{
  "model": "multi-label image tagger",
  "dataset": "photos of plants and fungi (iNaturalist)",
  "train_examples": 45211,
  "image_size": 96,
  "grayscale": true,
  "crop_scale_min": 1,
  "horizontal_flip": true,
  "translate": 0.12,
  "cutout": 0.25,
  "arch": "convnext_v2",
  "isotropic": false,
  "norm": "layernorm",
  "activation": "gelu",
  "mlp_ratio": 4,
  "layer_scale_init": 0.1,
  "inner_norm": false,
  "patch_size": [6, 6],
  "depths": [2, 4, 4],
  "widths": [48, 96, 192],
  "kernel_size": 5,
  "num_labels": 68,
  "init": "torch_default",
  "residual_init": "zero_last",
  "optimizer": "normuon",
  "muon_scale": "original",
  "lr": 0.012,
  "momentum": 0.95,
  "nesterov": true,
  "orthogonalizer": "newton_schulz_5",
  "adamw_lr_other_params": 0.0014,
  "grad_clip": 0.5,
  "steps": 10500,
  "batch_size": 64,
  "epochs": 14.9,
  "lr_schedule": "cosine",
  "final_lr_fraction": 0,
  "warmup_steps": 310,
  "weight_decay": 0.04,
  "adamw_weight_decay_other_params": 0.01
}
Rows from block 4 of a small multi-label image tagger, named by matrix and row number. Rows with one number belong to one neuron. Each number is 500 + 40 x the weight over its row's rms, rounded and kept within 0 to 999. All counts start at 0. Numbers have three digits each.
After each neuron's rows are labels from the 100 images, of 14976, where the neuron reaches its highest value: "colour at peak" is the nearest of a few named colours to the mean colour under the peak. Only what is clearly more common there than usual is listed. The data: photos of plants and fungi (iNaturalist). In brackets: how many of the 100.
# fc1: MLP up (model.blocks.4.mlp.fc1.weight, 384x96), inputs 0-95
# fc2: MLP down (model.blocks.4.mlp.fc2.weight, 96x384, transposed), outputs 0-95

fc1.23:429443535455432495503553524557470489462417479484555499510458486487565545609473522507489516554398466422499471470445461498509543475463512576555554510486455496479427557531498504515495543503518555509430488542498522513502522454499493523469472478519517523467474463509454527477527591469469442517
fc2.23:420515467396549494483529489502457467480488535471509507528534484543375530533529546531585531459494564519548566475542463441523425487478529465443548483510509451509495459510589552484475470493477517462482465555513528493558451546487454482551507459486484536548457456551506519456471482459508464519
colour at peak: black (36)

fc1.145:520446449473531485471452484488586487537486519527489509499448492528526532449567564462565447460499460492556546554408541484527540537499513444501476423524464499437497557466452468470488558537504528476497497437477558456526593481474478449445494519498562509425478552530456507481501483538453448540
fc2.145:471478543505489495533576484556490567528545472482512513554517505518518560486536497506477545553517431474456492488518598474521544511481444536542497517523495449529467441428485541426489417556508511472546578488509454485526526437511462525496576421533413448504494500502545512447537561545448505481
colour at peak: black (37)

fc1.287:450476553440543494485473576500537483500533448527553484478542495474557540445509516470421492478512518417520452537462486549458532483472516479538566521562612458458487488513389496478499492555514462490488500504482563552521529516502533475522507454435437503476572513496563498476444491519525415508
fc2.287:491526520443543473528438485472517409490478462509485482468519486502456531472457520547439428413536452542570462594481594469494506526503514526469565489529507468545506484525458487500467521530496488573518550520518507512517504495459516527466476410532528530520493470500471546462512447579565609476
colour at peak: black (40)

fc1.303:474456524495518459535432513556432478535499467522513526524533539477534444577516481398438485478512526477452509571517547548547455475486522500544561465470401562487509524520598552499493559484552564523467476413493518528500529499544448479455527463432533491491495562526539468486475478492487488522
fc2.303:555530516478513531560519498518492528498477506552565556445481488497458504533523477465444496535474496518480508443495548498492521498483514482508538478451535451482523499519443562553527461483468447655596464420447536520540538463547475507539494534519495452486505495594514384452524504512471508479
colour at peak: black (31)

fc1.315:451486513492522527488463440477539573482583495482474512441487469527453553489519505606507431469512514492462459451381479508516504549525493498515485512469548461490417454569479538500496574501532516481508495540535504516522544476477531492452450491472447478399477473525536538384517478469492541491
fc2.315:467463526453467439527466498484518428579458489506373541498456431496572494518423527468481517443513535465489475547533475491459478473537431476440474399542441503519465460512510521470485448488466473469463533495546458547531516471541504564497532474506487584492432476462475529508486547538515496471
colour at peak: black (30)

fc1.373:489587467472447521480472523486514537458475502530424454460453503533486480574536586559496487551460489544586481486473492484514476512431516516433426447501543510453503529487461519606486528550517439463503513459490482509453548487492531475459520507487518423499518387558520508483547472453476479475
fc2.373:507502505541551511480428534424467575541459506483539484496532516540595509586521503482517575505528516526539539526492451499541560519530510522509488436532486473426486565527533478525525505503501464557455475429444538535522375465532469557515503457526459555473499468513506585485542447501485491537
colour at peak: black (34)

fc1.178:489540572483527522514555528494546483515526463504514511521507515509498495492522544434512520525425525474470525504522499503488476587503531448526487472505361505462517507590484506528472580506548490497522552360488532489425473475514526481472478446454627542469465454517510470505523479474469496499
fc2.178:475460490445480493548537508500519607486570494415502525497503579505486544491513480571444432496515513515472489501515537507465449529441459506555529511487495427514512519502486521520492489526474468582549510494395505456646522466454472560481492490457507462468484505540497503533539536583501476471
colour at peak: black (50)

fc1.48:513446495447462513475425471553545467482421459584433474537510531540529530482464502439552522538533554520499518501453515558482471610543484599515484482486463433466438527473523491467463467544574504496513499532469477471478492546526538495515491499546470497542497518520428498559495436469489489411
fc2.48:543522486516533452470437501501536465494577496452497490556471507472457461506512498510446499512509544489440478537459503490463526500533463557497475482473500541537535467502411448544517570555478424511449472512471484465436488455375472540488421493508484542485450503533531588548441495533604502506
colour at peak: white (33)

fc1.118:516519503454424469538496478521469564485606555487519508520493480518531432556485485543465455501470554500500521506549541470477529501402482549423501455472451534453532515487445510455563421570516488520546526509481485488457512473541502532520479580542481522460515535516362517504496507443519482530
fc2.118:505548431469479578566545532530479477554510464541498488546448530487507464524434520493541524523461521478541533564503523449482554498506535460515524486416535456360508460524552515510570566479460506496422449518466577516486497548524508499528462511536474470505467566537469551491545505511482464443
colour at peak: black (33)

fc1.324:510528485452457465480473441533465519455500514448484556498485491478523472465488493473500521565426519478395504509453517444488465514493493510471503489597416526510448473512464529467443527451495512565536517396554565533506426519487490546437526465484513508382515486517480465507563504481435511543
fc2.324:545527555488501513518580484544524534494503492555500499485566479514450567477486487481490474554520524454411483507522450528484528526436481499507535556486446428480490503470457483552482611423446430559555507482424547536590492482491534498585544535545527501546492536465511507558477465526508479495
colour at peak: black (74)

fc1.290:508514541474484466506589481487580515484519441498568524504503475498465502529503548478505530505434492460489485519535502493517493508500536472557487543524384500439527469578514462530539552498510503506505583400469500512466453486518522482515427395454646531488507463457521493507514532505482484532
fc2.290:504473496497483486530576507506482607454568507428502525504471570520505546490489472571500401465491496520516505475564529466413471522479502487532545503489463449481486535542458472455506542475477477564537487500429459493648491505442470516458488486483526448432479526540495508497501557541540466481
colour at peak: black (55)

fc1.213:436446492525479408472486582484455545461515504594530509440537422545565456490507530437507418494469524443550439479490477578488542461485546483497472498487434457457448537478495534539501425571472471550465480473486544530496507472476484514498498449406458509477513510460511474507491491525518463518
fc2.213:535525520495531529562484515569541478484419497407531485534511561581491509569498495492475433442479489530539490499530475539531471507533526455449603458463481567496474462485446466523508470483474513569526510525485477516552508581546460511438432457466596526480549519469492496453518472551528543510
colour at peak: black (58)

fc1.267:512456425525535545539450448469457513465483545490417527487540539508463463513561442522542485467503578490402515494535506490529563430551473565494440475460420504535444517496495516504485425522469528501524543441494511476523488513508518482488468510519468494587511438475567551493465471478458599497
fc2.267:515489511387501540565418490516516489491554458559523482526547497543521457489493462510496505431561459443461513478535574494482504592438516479457463549501553489529510482432472461492434569539483506523501482557535516523470498530438459496486505497489473511541403491522464578446539510420523517481
colour at peak: black (71)