config.toml
model = "multi-label image tagger"
train_examples = 45211
horizontal_flip = true
isotropic = false
mlp_ratio = 4
layer_scale_init = 0.1
patch_size = [6, 6]
widths = [48, 96, 192]
kernel_size = 5
num_labels = 68
muon_scale = "original"
nesterov = true
max_grad_norm = 0.5
weight_decay = 0.04
Rows from block 7 of a small multi-label image tagger, named by matrix and row number. Rows with one number belong to one neuron. Each number is 500 + 50 x the weight over its row's rms, rounded and kept within 0 to 999. All counts start at 0. Numbers have three digits each.
After each neuron's rows are labels from the 100 images, of 14976, where the neuron reaches its highest value: "strongest on" is what is common among them. Only what is clearly more common there than usual is listed. The data: photos of plants and fungi (iNaturalist). In brackets: how many of the 100.
# fc1: MLP up (model.blocks.7.mlp.fc1.weight, 768x192), inputs 96-191
# fc2: MLP down (model.blocks.7.mlp.fc2.weight, 192x768, transposed), outputs 96-191

fc1.390:494514495500454565462494547592390564586504541633498557489482565461512514530439561471552463550535529492551471596498476470489492559538507455486435468526504556341511481497517514538498582489473426479461459466499456502490531609513454435499533512564438457481458383551565542448508482570499495539
fc2.390:582496413472457487505528537474435472426476470550467521538515536496552544529530439505499518538455439576496543545541540490533496509536460492472471512491521376469488454496428566563369503518464507464324583500511440452519419559523490503515526545412462434493516460527538557515452468557534529519
strongest on: kingdom Fungi (35); phylum Basidiomycota (34); class Agaricomycetes (34); order: Polyporales (26)

fc1.744:511540457529547514499520513571475507502549513527528571553491581495484431482431501517641384506460498503478453590470515514557442441501475478559492475525481545337541519489512482505488438435536476551469503552478529477530609500443461490512569445535497438494420499534479560415471417571560509527
fc2.744:465480424424451525447533545536467493489470501559479503453486478486519496476433461497488437547458480519528511502518527455554500458548477504538564431526456334515483489517451520599490511542425481427418515501419411468485469590467426492564539576521495417461582449534491595574433440524502514481
strongest on: phylum Basidiomycota (41); class Agaricomycetes (41); order Polyporales (36)

fc1.178:450538479468488544437500514521394442536508489629477542470486580539483506557443547466512504500501544475559530664471498513572504492524520502497532442510439469436499559418480545632441545568523435452493528491488564548538497580575466439403485498549468577542481419437608540413484541534525493475
fc2.178:524531502501444538540529513559575468423446476541530539483486527469465475540548501449492577520475457506485574539465522574544566521543373493559499449557452405553414525558339442506469454555560404456475537527507470479513526521411491480563525508523448427523554489515548516456480570544458527471
strongest on: kingdom Fungi (29); phylum Basidiomycota (27); class Agaricomycetes (27)

fc1.215:584437460479502471527528482510555538561498455456508636452546420449484496577432503452473515460482490446439518497402556477623440508479464511517494467445549483447586485517379582447527603538469513487560439416517450526513544430535505487460558575397414519470500518453425440435584503518526426552
fc2.215:511545399477522498525473547412550499565428516415425440523500493483437465467555559536523578488518431391453451448541580583474475643540506496487566501483595407439562490439569466518482562474542539566501485442467458525556499525584496432464554573540484530578488526510570486495496603456503505487
strongest on: kingdom Fungi (25)

fc1.184:506547452589502465493555472472459490488510519538491473441450529513534491555480543496517438392535604491381494523521526497436523520575465480477472467539465494452527452520477618459545441533545479506493549494487528471508420392504492518429466507459464463413497511496495586467434541609484533485
fc2.184:573528506505521397500476532509520517562469431464483461513578471455466533378501508458514414519503494474514493421423584505548472541530472470538495575543604499553455433597497490497569516481492536528571454608524496474403561553516461532451426546544543563481569462459488424483510438572437565520
strongest on: order Caryophyllales (25)

fc1.552:541495516546475474537480550484508560500452461398534602529523484457483535452475541459546446449455485397426481528513539525510455511408526415526559419443524570436579592476559604456473508446533436549568554537437511534535559543552467518505528457516514376468432453483507476370551506560446423519
fc2.552:515557533559482489499469529555443477477514531493435426494490566391506513441534489437465539442392499503551436393522539546520535527486488457453577488497477444519572397520485481527503444523465486615423417533436505530534460486517576446577442618489521502491435525490514464494460586543440468464
strongest on: kingdom Fungi (48); class Agaricomycetes (41); phylum Basidiomycota (41); order: Polyporales (31)

fc1.534:443499569498491457435487436495421540556470517507432510454429443419475495487514469449504485513478542482576517478476522484532465492572482484537501433553507511476539558537517437500598557452478434412585549574529470532505550488500486608520460503492540465597495480580480512492437516494494389536
fc2.534:536567549573578540525494446473527538427535575525611534571500444535476537473556497521479533444420539463558473441573463446493421507544508526463503600446556554465482440479457592547469476521504399450440505489520556523531517544541565519529510537410522581416536517501481485461393495542526456491
strongest on: kingdom Fungi (27); phylum Basidiomycota (26); class Agaricomycetes (26)

fc1.660:472525549478422451454522465494489549343456511510491519517504450464470485497573465365448507501589503458490476601401490488496480428538505459471456477456576510521510546548396606532534545581478440481500509497486500498469443469462454446503531414531469420494537506626446465459445471578464550435
fc2.660:553612515543476490480474563456561464557468524453432488512517449601508554515492556512452501510501532473459481536472486524587503551566415498524578599539476470488495485467491472619515473548492493460490524509481521504546460536521434445561494504595491489497436482414393507511559537525495570602
strongest on: order Caryophyllales (26); family: Cactaceae (25)

fc1.626:517499472452450512510424450458510513396476470430527559569537549471506495520497507542492478554398495371418532612553540509578473446590453433466525392396625444408496471468477496404466541449558583495404550470417474482485526517600464433554612529563517390528481469436489399470608455495600437468
fc2.626:472431439547468526526507532540441479498372467483483502438434519457485488485520492506537470493473578470520435454551495520484509522582560481587548500402499404506546542512582494617406533417441574521495433573456555447437419605495499517465488559521524453514514501588483564516501470409477500488
strongest on: kingdom Fungi (31); class Agaricomycetes (25); phylum Basidiomycota (25)

fc1.268:509490529422487489496737518528469554465506516481464525529544509506526409604418548509483437517491528499550400536476557446524526527478566535542404504539399545514431527536493420453525553515544545429489563416534503462410521511645501525496430464478568498447522551504449511564485477542476484526
fc2.268:491540521587536541580505489517424546581551369369513514489449567492477499580475473493466398493472533485535511485552489475415530491473474555526473587431585533488445482492592466395531513478408530447556415519466552519547514508431451394431485519522569483530477562541540490591563503511485597468
strongest on: order Pinales (26); class Pinopsida (26)

fc1.750:618521429454501502523473545473482590559510451501535587492532575445457550523468522534567440534505409465463534518362541503556420386514454496494541428407597541432554462425513483520531509565488518434435507504473529499363594599525442450444498456408498556628511536424456487472507534468477463476
fc2.750:489520461551442422549591545480489490448564536523408399502515479449519579447497563445496481468421530562438409480528537483455537524473448454410631498497548415559532515462517588585531521533522548576455486447479551475456365567547469500528473490445473470441555443529504423529433558433547434481
strongest on: kingdom Fungi (28)

fc1.594:481507526497528541419505482524411500451510530491469493533435501518501467464495582537521444456511526606534445490481480534582492496580517486559480458468404422450530480479472512567475583471395482500549510546489483472550507479450526510538441536550458542514543570624466430471480560482497500523
fc2.594:519480547449453473574462499520590436467540483534509539422483427497546508545563521458543557472567571453583508435472531445438488468550536552441538498465424451544530444450416489608490540460547479509432492515551494605503501506552555471554494508505419488463476513508550464469400555538496435482
strongest on: kingdom Fungi (38); class Agaricomycetes (33); phylum Basidiomycota (33)