A small multi-label image tagger, trained from scratch.
Model: 1.67M parameters, 96-pixel images, activation gelu, depths [2, 4, 4], widths [48, 96, 192].
Training: normuon at rate 0.012, 10500 steps, batches of 64.
Data: trained on photos of plants and fungi (iNaturalist), 45211 training examples.
Rows from block 5 of a small multi-label image tagger, named by matrix and row number. Rows with one number belong to one neuron. Each number is 500 + 50 x the weight over its row's rms, rounded and kept within 0 to 999. All counts start at 0. Numbers have three digits each. After the name is the row's rms in percent of the matrix's.
After each neuron's rows are labels from the 100 images, of 14976, where the neuron reaches its highest value: "colour at peak" is the nearest of a few named colours to the mean colour under the peak. Only what is clearly more common there than usual is listed. The data: photos of plants and fungi (iNaturalist). In brackets: how many of the 100.
# fc1: MLP up (model.blocks.5.mlp.fc1.weight, 384x96), inputs 48-95
# fc2: MLP down (model.blocks.5.mlp.fc2.weight, 96x384, transposed), outputs 48-95

fc1.334 110:489517572464418549514507508465504437524629502534480408536510426459427588627465476462575425514554582521602555500418486484492525457530577399497523
fc2.334 116:551421590481519513614430374455426530501572549506553467506478516485476375481480460508486439483555450503549476439530473523572564478566471514468461
colour at peak: white (30)

fc1.117 111:575505466476515473475465492448444545553441592574527518463465610533599444475500525549536500523428459468593478436513524395489491558536499545609457
fc2.117 081:513452488507637487541534439502424514511462501473513538548425562447535475492476408471463472593529572445465423464532478495455483387465570505565477
colour at peak: black (30)

fc1.204 098:531570472537460374532494444416424422445488493516481535548570468549614537472490466462538538585511540443572548503470451487624488521574546470507517
fc2.204 111:561542441351511442491510536502569463505547464494604528526429530468449553569506516493545494548539497499619533463436501442445440592481557509441509
colour at peak: black (43)

fc1.214 093:420538462545455486513576555513472434455483458560541391436486453554424562476435469524564467543470545431488511517453484531445420540492427463553454
fc2.214 077:430465447504553497561423435485526503536517543416472508581463492545453457429507508481546519474507488464518441474495452432456489471525527502529426
colour at peak: white (31)

fc1.308 103:487485457511558451519433405526522472508494509456496483483577463522619499512525460516483486528612497498489577531503459562542567415595391579475529
fc2.308 096:501504483501474395433456507514526483555356543585488503503410534514534561550574495590452615451511496379467507584492499452498541492489523534534475
colour at peak: black (40)

fc1.378 096:429512475524493532481545477535511520468519488609492463498526564447543624563562598425494509490601507493561633447434419481447500499588465486534627
fc2.378 088:482399579483477509531537418396525400480534541469550520481555567477535470436498512503513480499489461514529463443534432450568417510541451529512431
colour at peak: black (47)

fc1.148 104:478542518551496483534489557536391511449487494457550493476548507575524515536480446519521593509489450543531506569560587571528454536480533508474458
fc2.148 170:516510551473563509520491448502512462465487519446594609498389384551446570518496523523524485500485502503457472602482563518393504520516483417550488
colour at peak: black (45)

fc1.101 094:523500539541535427504485533513523542438476472542493477608549589569566478455454478504472450484506579580513475478472482619526439458462480594474589
fc2.101 084:533496450505511512532474532511617377480430458466543493541479464489494510557469399479517523470505484414499456578524569574520497500581497484497494
colour at peak: black (50)

fc1.223 106:666526495494409507470533519507459544430468495526447585494454431496483505524463448515527494485521465503632566523395544464457586631501519490537363
fc2.223 106:593490481521608491461499487535451580540546544579509509513526540535459464391455483506456580444468474482493523455515508364581476533395438512504423
colour at peak: black (59)

fc1.73 092:479534457625463528465561546507491481503531532514438429475420604567477489487544458485573426523513457420538464494544528434425482542506513474502616
fc2.73 118:405514404554532485413511558495523479426475502443532545434458447484451513465480519542481471484501570498457450522507526522523431446444556548574516
colour at peak: black (45)

fc1.225 091:509493460449478501471459499558521498538468459493514523561561565555498477507530509402571515475496529579523503474542376564475519424490540466509574
fc2.225 075:579536452449514492467553427463534386558574478523509536419556550491468486539488527471541558507511529488436443602448412552513522409545442491544462
colour at peak: black (35)

fc1.46 100:526527455490536487495477564498546433500632457539469461477546529455520480465469509488605442511494439501495336579465498476456566478429445452433506
fc2.46 093:487509434468514530485431468526535691540483472523416481423476506439491524513552529457546432493492515516479451408538419469550473515521609500587461
colour at peak: black (57)

fc1.164 089:514538495537460457503519477548456436532475544484409450501466560539442527487522356521515411528491483504522512545449498536472470543574472456508552
fc2.164 097:391452515568518506409534473544516491408497498545516452510510485514466540488505466524517572484468647439472404510545486620529438425492537563448558
colour at peak: black (37)

fc1.127 100:628472524457511522555586506503426474497521472557544466425524562474545544537551437444476590479519437498512475519435555493452541544543454544491544
fc2.127 106:507553447495413500495433507493534514592458536542402428444455486489451520478523497462526499519495468527405564493585471498552421477396452468453490
colour at peak: black (45)

fc1.299 106:510531478462430488525528432475472526441527480557515504501527540434507632550587551337520507488544494515567575519395432428483558486568433537502599
fc2.299 133:563431513446518530529506444503477467532505496449501577518479612488466452504530438531483464486526484507515602390478498464572353493487464526484471
colour at peak: black (57)

fc1.5 085:610502504432472398451512448517471441575542586554489496494580534588582432538453502417442537450531507569544531587447506490512497470573491516489577
fc2.5 099:544536486468389527491499436448479413484443515561509499497504568440470422477605501496533551440524548560503472517395524465501466425456486448549350
colour at peak: black (44)

fc1.40 121:474494515502547447527466460511493520490551510436468457439476506533482379526408554464524513488492493563475488484528435473503546366470537454480575
fc2.40 095:469487390509560583541480462505485525472503506541454488404464467462507486519434544539520488507482512523493395454495439440498467479552479528502436
colour at peak: black (56)

fc1.341 104:524480532477541428579432474473459540510457525439389579476578555514529415499478417546582427454534423535508411527490543400497549543458486503510565
fc2.341 116:500504490489544495520551409413464495515337458512498493455437555496585517571468443522449510476472550494421470513464476447535480449517609507619480
colour at peak: black (31)

fc1.96 095:598485410339470501493543474506446468519479536587564473501531531545494517494532529399517541504512447518521516516520493454455554532498513559506683
fc2.96 096:527543524388548501499536522507481561482470561456486470505491568446486547550508482559516497530491534532533499433507498522470404483482472528481480
colour at peak: black (36)

fc1.291 091:519489485375449532501553450521541498488454514525473552490478550537530512559445569473384512450590462489613591573433478475369527473488361492502570
fc2.291 088:549514508505517586428547538511499517619514444498571514509539494554518433448484410499615522538451458518535466528479519455603453504510405521568376
colour at peak: black (49)

fc1.138 103:472484503417578520490508530556526454481534569565522535497474485466455506460517511517480494597534498492588581469603501498554470504493467472534654
fc2.138 091:487457380605397514585504448480517417473518461502497455553510587496501473502537553535493523535571443394445445605536413570440465510540497556475550
colour at peak: black (29)

fc1.203 100:510469536468473504561473414484474585399466537588568515519418492471518478484481443555513481484398411478502543471499529423548430574522524594503512
fc2.203 112:458506515412555532460538528458524442536524516614586440513523467477437535396490432506471516482422544492548509440473556495552370519554584526523547
colour at peak: black (32)

fc1.309 086:340495589434548490460494407488506528496460623485503526495453489558443466435425429462470419476491473454517507461498449468532457514499558465478528
fc2.309 079:410453458561533476496483482513477493568507433479570524479476407466546453447426558596430524442512532408530496517433536534540371495537510556496569
colour at peak: black (29)

fc1.59 091:612522444496565460503513477503469430478598543565497636519421508501541502539467543504553543477470489478537473552466484481527577399539534546442492
fc2.59 079:545578426453523478543514477508406605578526561502573528429489652512533525529534410539454523437500496545516538558446465502532456551549487465476414
colour at peak: black (34)