python train.py --dataset="photos of plants and fungi (iNaturalist)" --horizontal_flip=true --translate=0.12 --cutout=0.25 --norm="layernorm" --widths=[48, 96, 192] --kernel_size=5 --max_steps=10500 --batch_size=64 --lr_schedule="cosine" --final_lr_fraction=0 --adamw_weight_decay_other_params=0.01
Rows from block 2, named by matrix and row number. Rows with one number belong to one neuron. Each number is 500 + 25 x the weight over its row's rms, rounded and kept within 0 to 999. All counts start at 0. Numbers have three digits each. After the name is the row's rms in percent of the matrix's.
# fc1: MLP up (model.blocks.2.mlp.fc1.weight, 384x96), inputs 0-95
# fc2: MLP down (model.blocks.2.mlp.fc2.weight, 96x384, transposed), outputs 0-95
fc1.245 097:490527487532516484483523487533500507528495474529496491512480515496505510506419516536485529478494522487484494475523477557484508502461482484479476510518516442504506509464490485536515484501500499516479544488519455521529533490496429465510462508496454513494516506544551477458513497503501488492
fc2.245 122:500463529470511514486490521509472518498509495477485493551510541486498548462487494458536485456502507516503494503492483463521543492556540513483534500511555522483520497527524531471516488469472502452513500582506516493512535494536471481515503499490518496489537494499501484537504490547498495509
fc1.246 125:513521534478475505507503512464490493519474524500498463495487523466484509512528465487521499520481471508510514492510506522510515522456522470532480494473477504412506512518485475445515519549547482491536521490525477505489498554518477477526544469512500509500498507474486495489421466499513510478
fc2.246 122:518505525480489492510521510498490507445528499520482511465443489506509448475476464517545512509451476535507530492466508524477484546545499490457517451490495516518517482524469494522487486455521495497502496452488537509479485487532521500506466535466530472495487527479546490465496513466506505500
fc1.247 103:492466509517539499524433507490476442552501526467500498496527492489511482482443505467540518537552500508522488487497504454518492517520482510505526496507483491486548465500503531517492549515506499503491532488527507443513488504510441485507471497449517483518489502499451525504489482511511486508
fc2.247 127:512514503518515471501507516498498511517463519542502491504487544466518449481513505500534468505524479505488487494483505493454483483488490471516479511479472507462492533512433525413488522502505460509494486496439528525539514477531512522507533506499517494534554504484498520518524542526508487479
fc1.248 083:485479509495516508502469499468509490513506453532514504521516453526474482540523471507523503513515513508488459477500513499484496493493453440469507488461499450516497499501502523498539503515489507528511531477487519509574496524465518485560503509463492452499485539481492513479552500526445507480
fc2.248 111:464519506495449465525487511490545498505515458503513533503500504495515515487498455512489472476489513499483481464509497525527519530472522540520494530463537531521542486489477488459535487500509499525523522465500508429531513435518461476482536454505521497507492499531538490496474506476500511523
fc1.249 113:527514469526495472482563489498509511507501528529520482461462503502480498517564513496499509474509466506477528525469511445461471494491502468505501504461520517479503529544563517490503508505443504473515445512499519495528524504501491484490487476495519496500532520503507453555526491504522473474
fc2.249 104:507473495501489505502499466486500547482503473451544524519511512503518488483540521491498466451493524533531490521525488492494469506528494505510532463469544494484498533497466491451532521501521510494499524485458479504514509502487447523488480514508489495476455543523470516487438559466518478524
fc1.250 089:534521480500499511486483533548545487505516537515471458513489484486487489489495499541469530516484504477493567456516488502516502488479485495531492527536493484503581511536478489490513513464491481487477468543493509484451487472492489476466505522491511489502505484498500443528439536498508507505
fc2.250 121:477480519495469452507491496486467500488537487559488456508469487500472494459505518522512536558497494501520469490520481528520499489432493543458519496484518548518511479488491504515573463523500483509502495522511538469519503511486473446515484498515530488509523506498505472512520475465492506522
fc1.251 099:471454533483556464485479474477475499496474490506504465507491516519477545526484537503513520505523511564463527526541539533454491476493466503491484510545535477492508544511514484504457528492526523483502505494534476503498482495512534471509481477486480462501504500491501459498505479508526497557
fc2.251 126:531473485535480469480497492515519519478557522516507447514510470484542452538477548443482507523522477532466512479491533454463518490500465464496515499526535487504480513455463507525530493489453478477482522513522489477493534491491495525501536498497511526519529494480525506487483508512517517513
fc1.252 082:499515458461501476459528527477494487509499442510510500478524483537522467487478494468490495506513499518526521494484449465464521471497457477463487467518548531467526515514490495476509494555501546509557505511489512516531467508468509499518528504509509505448479491504453482496506478529535502516
fc2.252 083:523505530478484481506510494533535488511508456500477462487503517512466529510507501511509482512518539533512514531500550508549502492477470496469532482492485455471517449503491482515525529543515469487500519451497496519463548521502465469496497481518516437490465507510510452483518542539481503484
fc1.253 115:489531502466505469486519477447505492495474506487538502492506492490522497459482483504501517490495514518515501448488538474535535502512517469500420505528522521489473487455506482574471509490484483494491522492496483449493476494547515511525483474531458538498483521464535525520497503485471529488
fc2.253 101:492526519511481510499483523506462500522474496469501538490510473518485525490527500494503497516529470503526486532480506482512504493488477467473479566560448445483502483549499546493488487504524521507521468443505503523488494531479488486509544503484427504498463514527489493487525479530501472535
fc1.255 088:473499482522526488514492510507470468475516525495531523542514475518505490538528493517521463543536543529496524482494528514468499486468460533517475493522447540508486498537507469530466535521493448484499459434497530473481552505527502489498495501496463472494514504506516495514476510470483497516
fc2.255 069:481480559503541480517517484503430501515480501492501484525516488483534474474532526520544519488485451501498539528502502512485509516488501472542486471510473507531515492527517474512526525484491538508524498507490471500521473537473502523503497519534495526545484477468489552534493502529521459439
fc1.256 111:485490464511487497520486477461473467527507531531520482510509518484530477463516517509518504532500492510551503502533504518499496515488503507495525451518468525501494524537557517477524482522483453459481488476480560444484535515492505478480496540532470547469498500493514476482500476442482483494
fc2.256 102:483473512513517499552495511525433505483513541525519501515535488529432493523513528498489525512465499485482491528474484520497479491504460462535457463530493472505513502522504461509478525466501540506530507452514478462469488486481492506463448483531479535525464499504489517509513498493524515496
fc1.257 101:495487525481509533495526532437535495478492458531497531500497508508466455511495465530517518487481482455507511490509485520539468483518483506560453544490464513494502473479494475523493507493468500503494472460468516454488511497508518464540499527495457477494523499506480456512537522519483537479
fc2.257 066:473483466499512483491476503490468454492512503503474475508500523479475538484485483514505506458497567519506489486429514490478467535511511520459499505478490467502529515502567503510488443538540490464469493492493499519505490492476466497481523499547499527501501477553490483513555490490484483480
fc1.258 095:500534533513496506465553497492557489493497484492483485500516451509543460485470514493528500479492556508506460487462458495463515460475509468520500512511473494462520513501513563507517526495472516511526500538492524470524530465511462516469467495506469510469465476492500470527476501518519492508
fc2.258 071:531456484483487520516476499494529497483497482515499528498491469449519530525463518473501497445500514489449472528472521483500476514496530517524493497514523546473463483498489482529506542517478460494475519480514484553501505480523472482558460505460519466481483474484550468493480484523473513498
fc1.259 096:560514515452481465508532484495479525506467467507526505538464477516500507454504508550517501484510551482491507491458507455509467529530528487484522501480470504492513481543481524497481503531494489478502500540525477501510474529479507489493514575506526486484494478507461496539489544516524537499
fc2.259 068:516499501502496576483473471524502516477513504512521533468512503524510484565472508531494503480500466477522497501465523493482530533505509499507509563521530498505518488520435538455502472545533518487469513511489501525519495524515461475472527500491518478520504512506514510462566511513476498503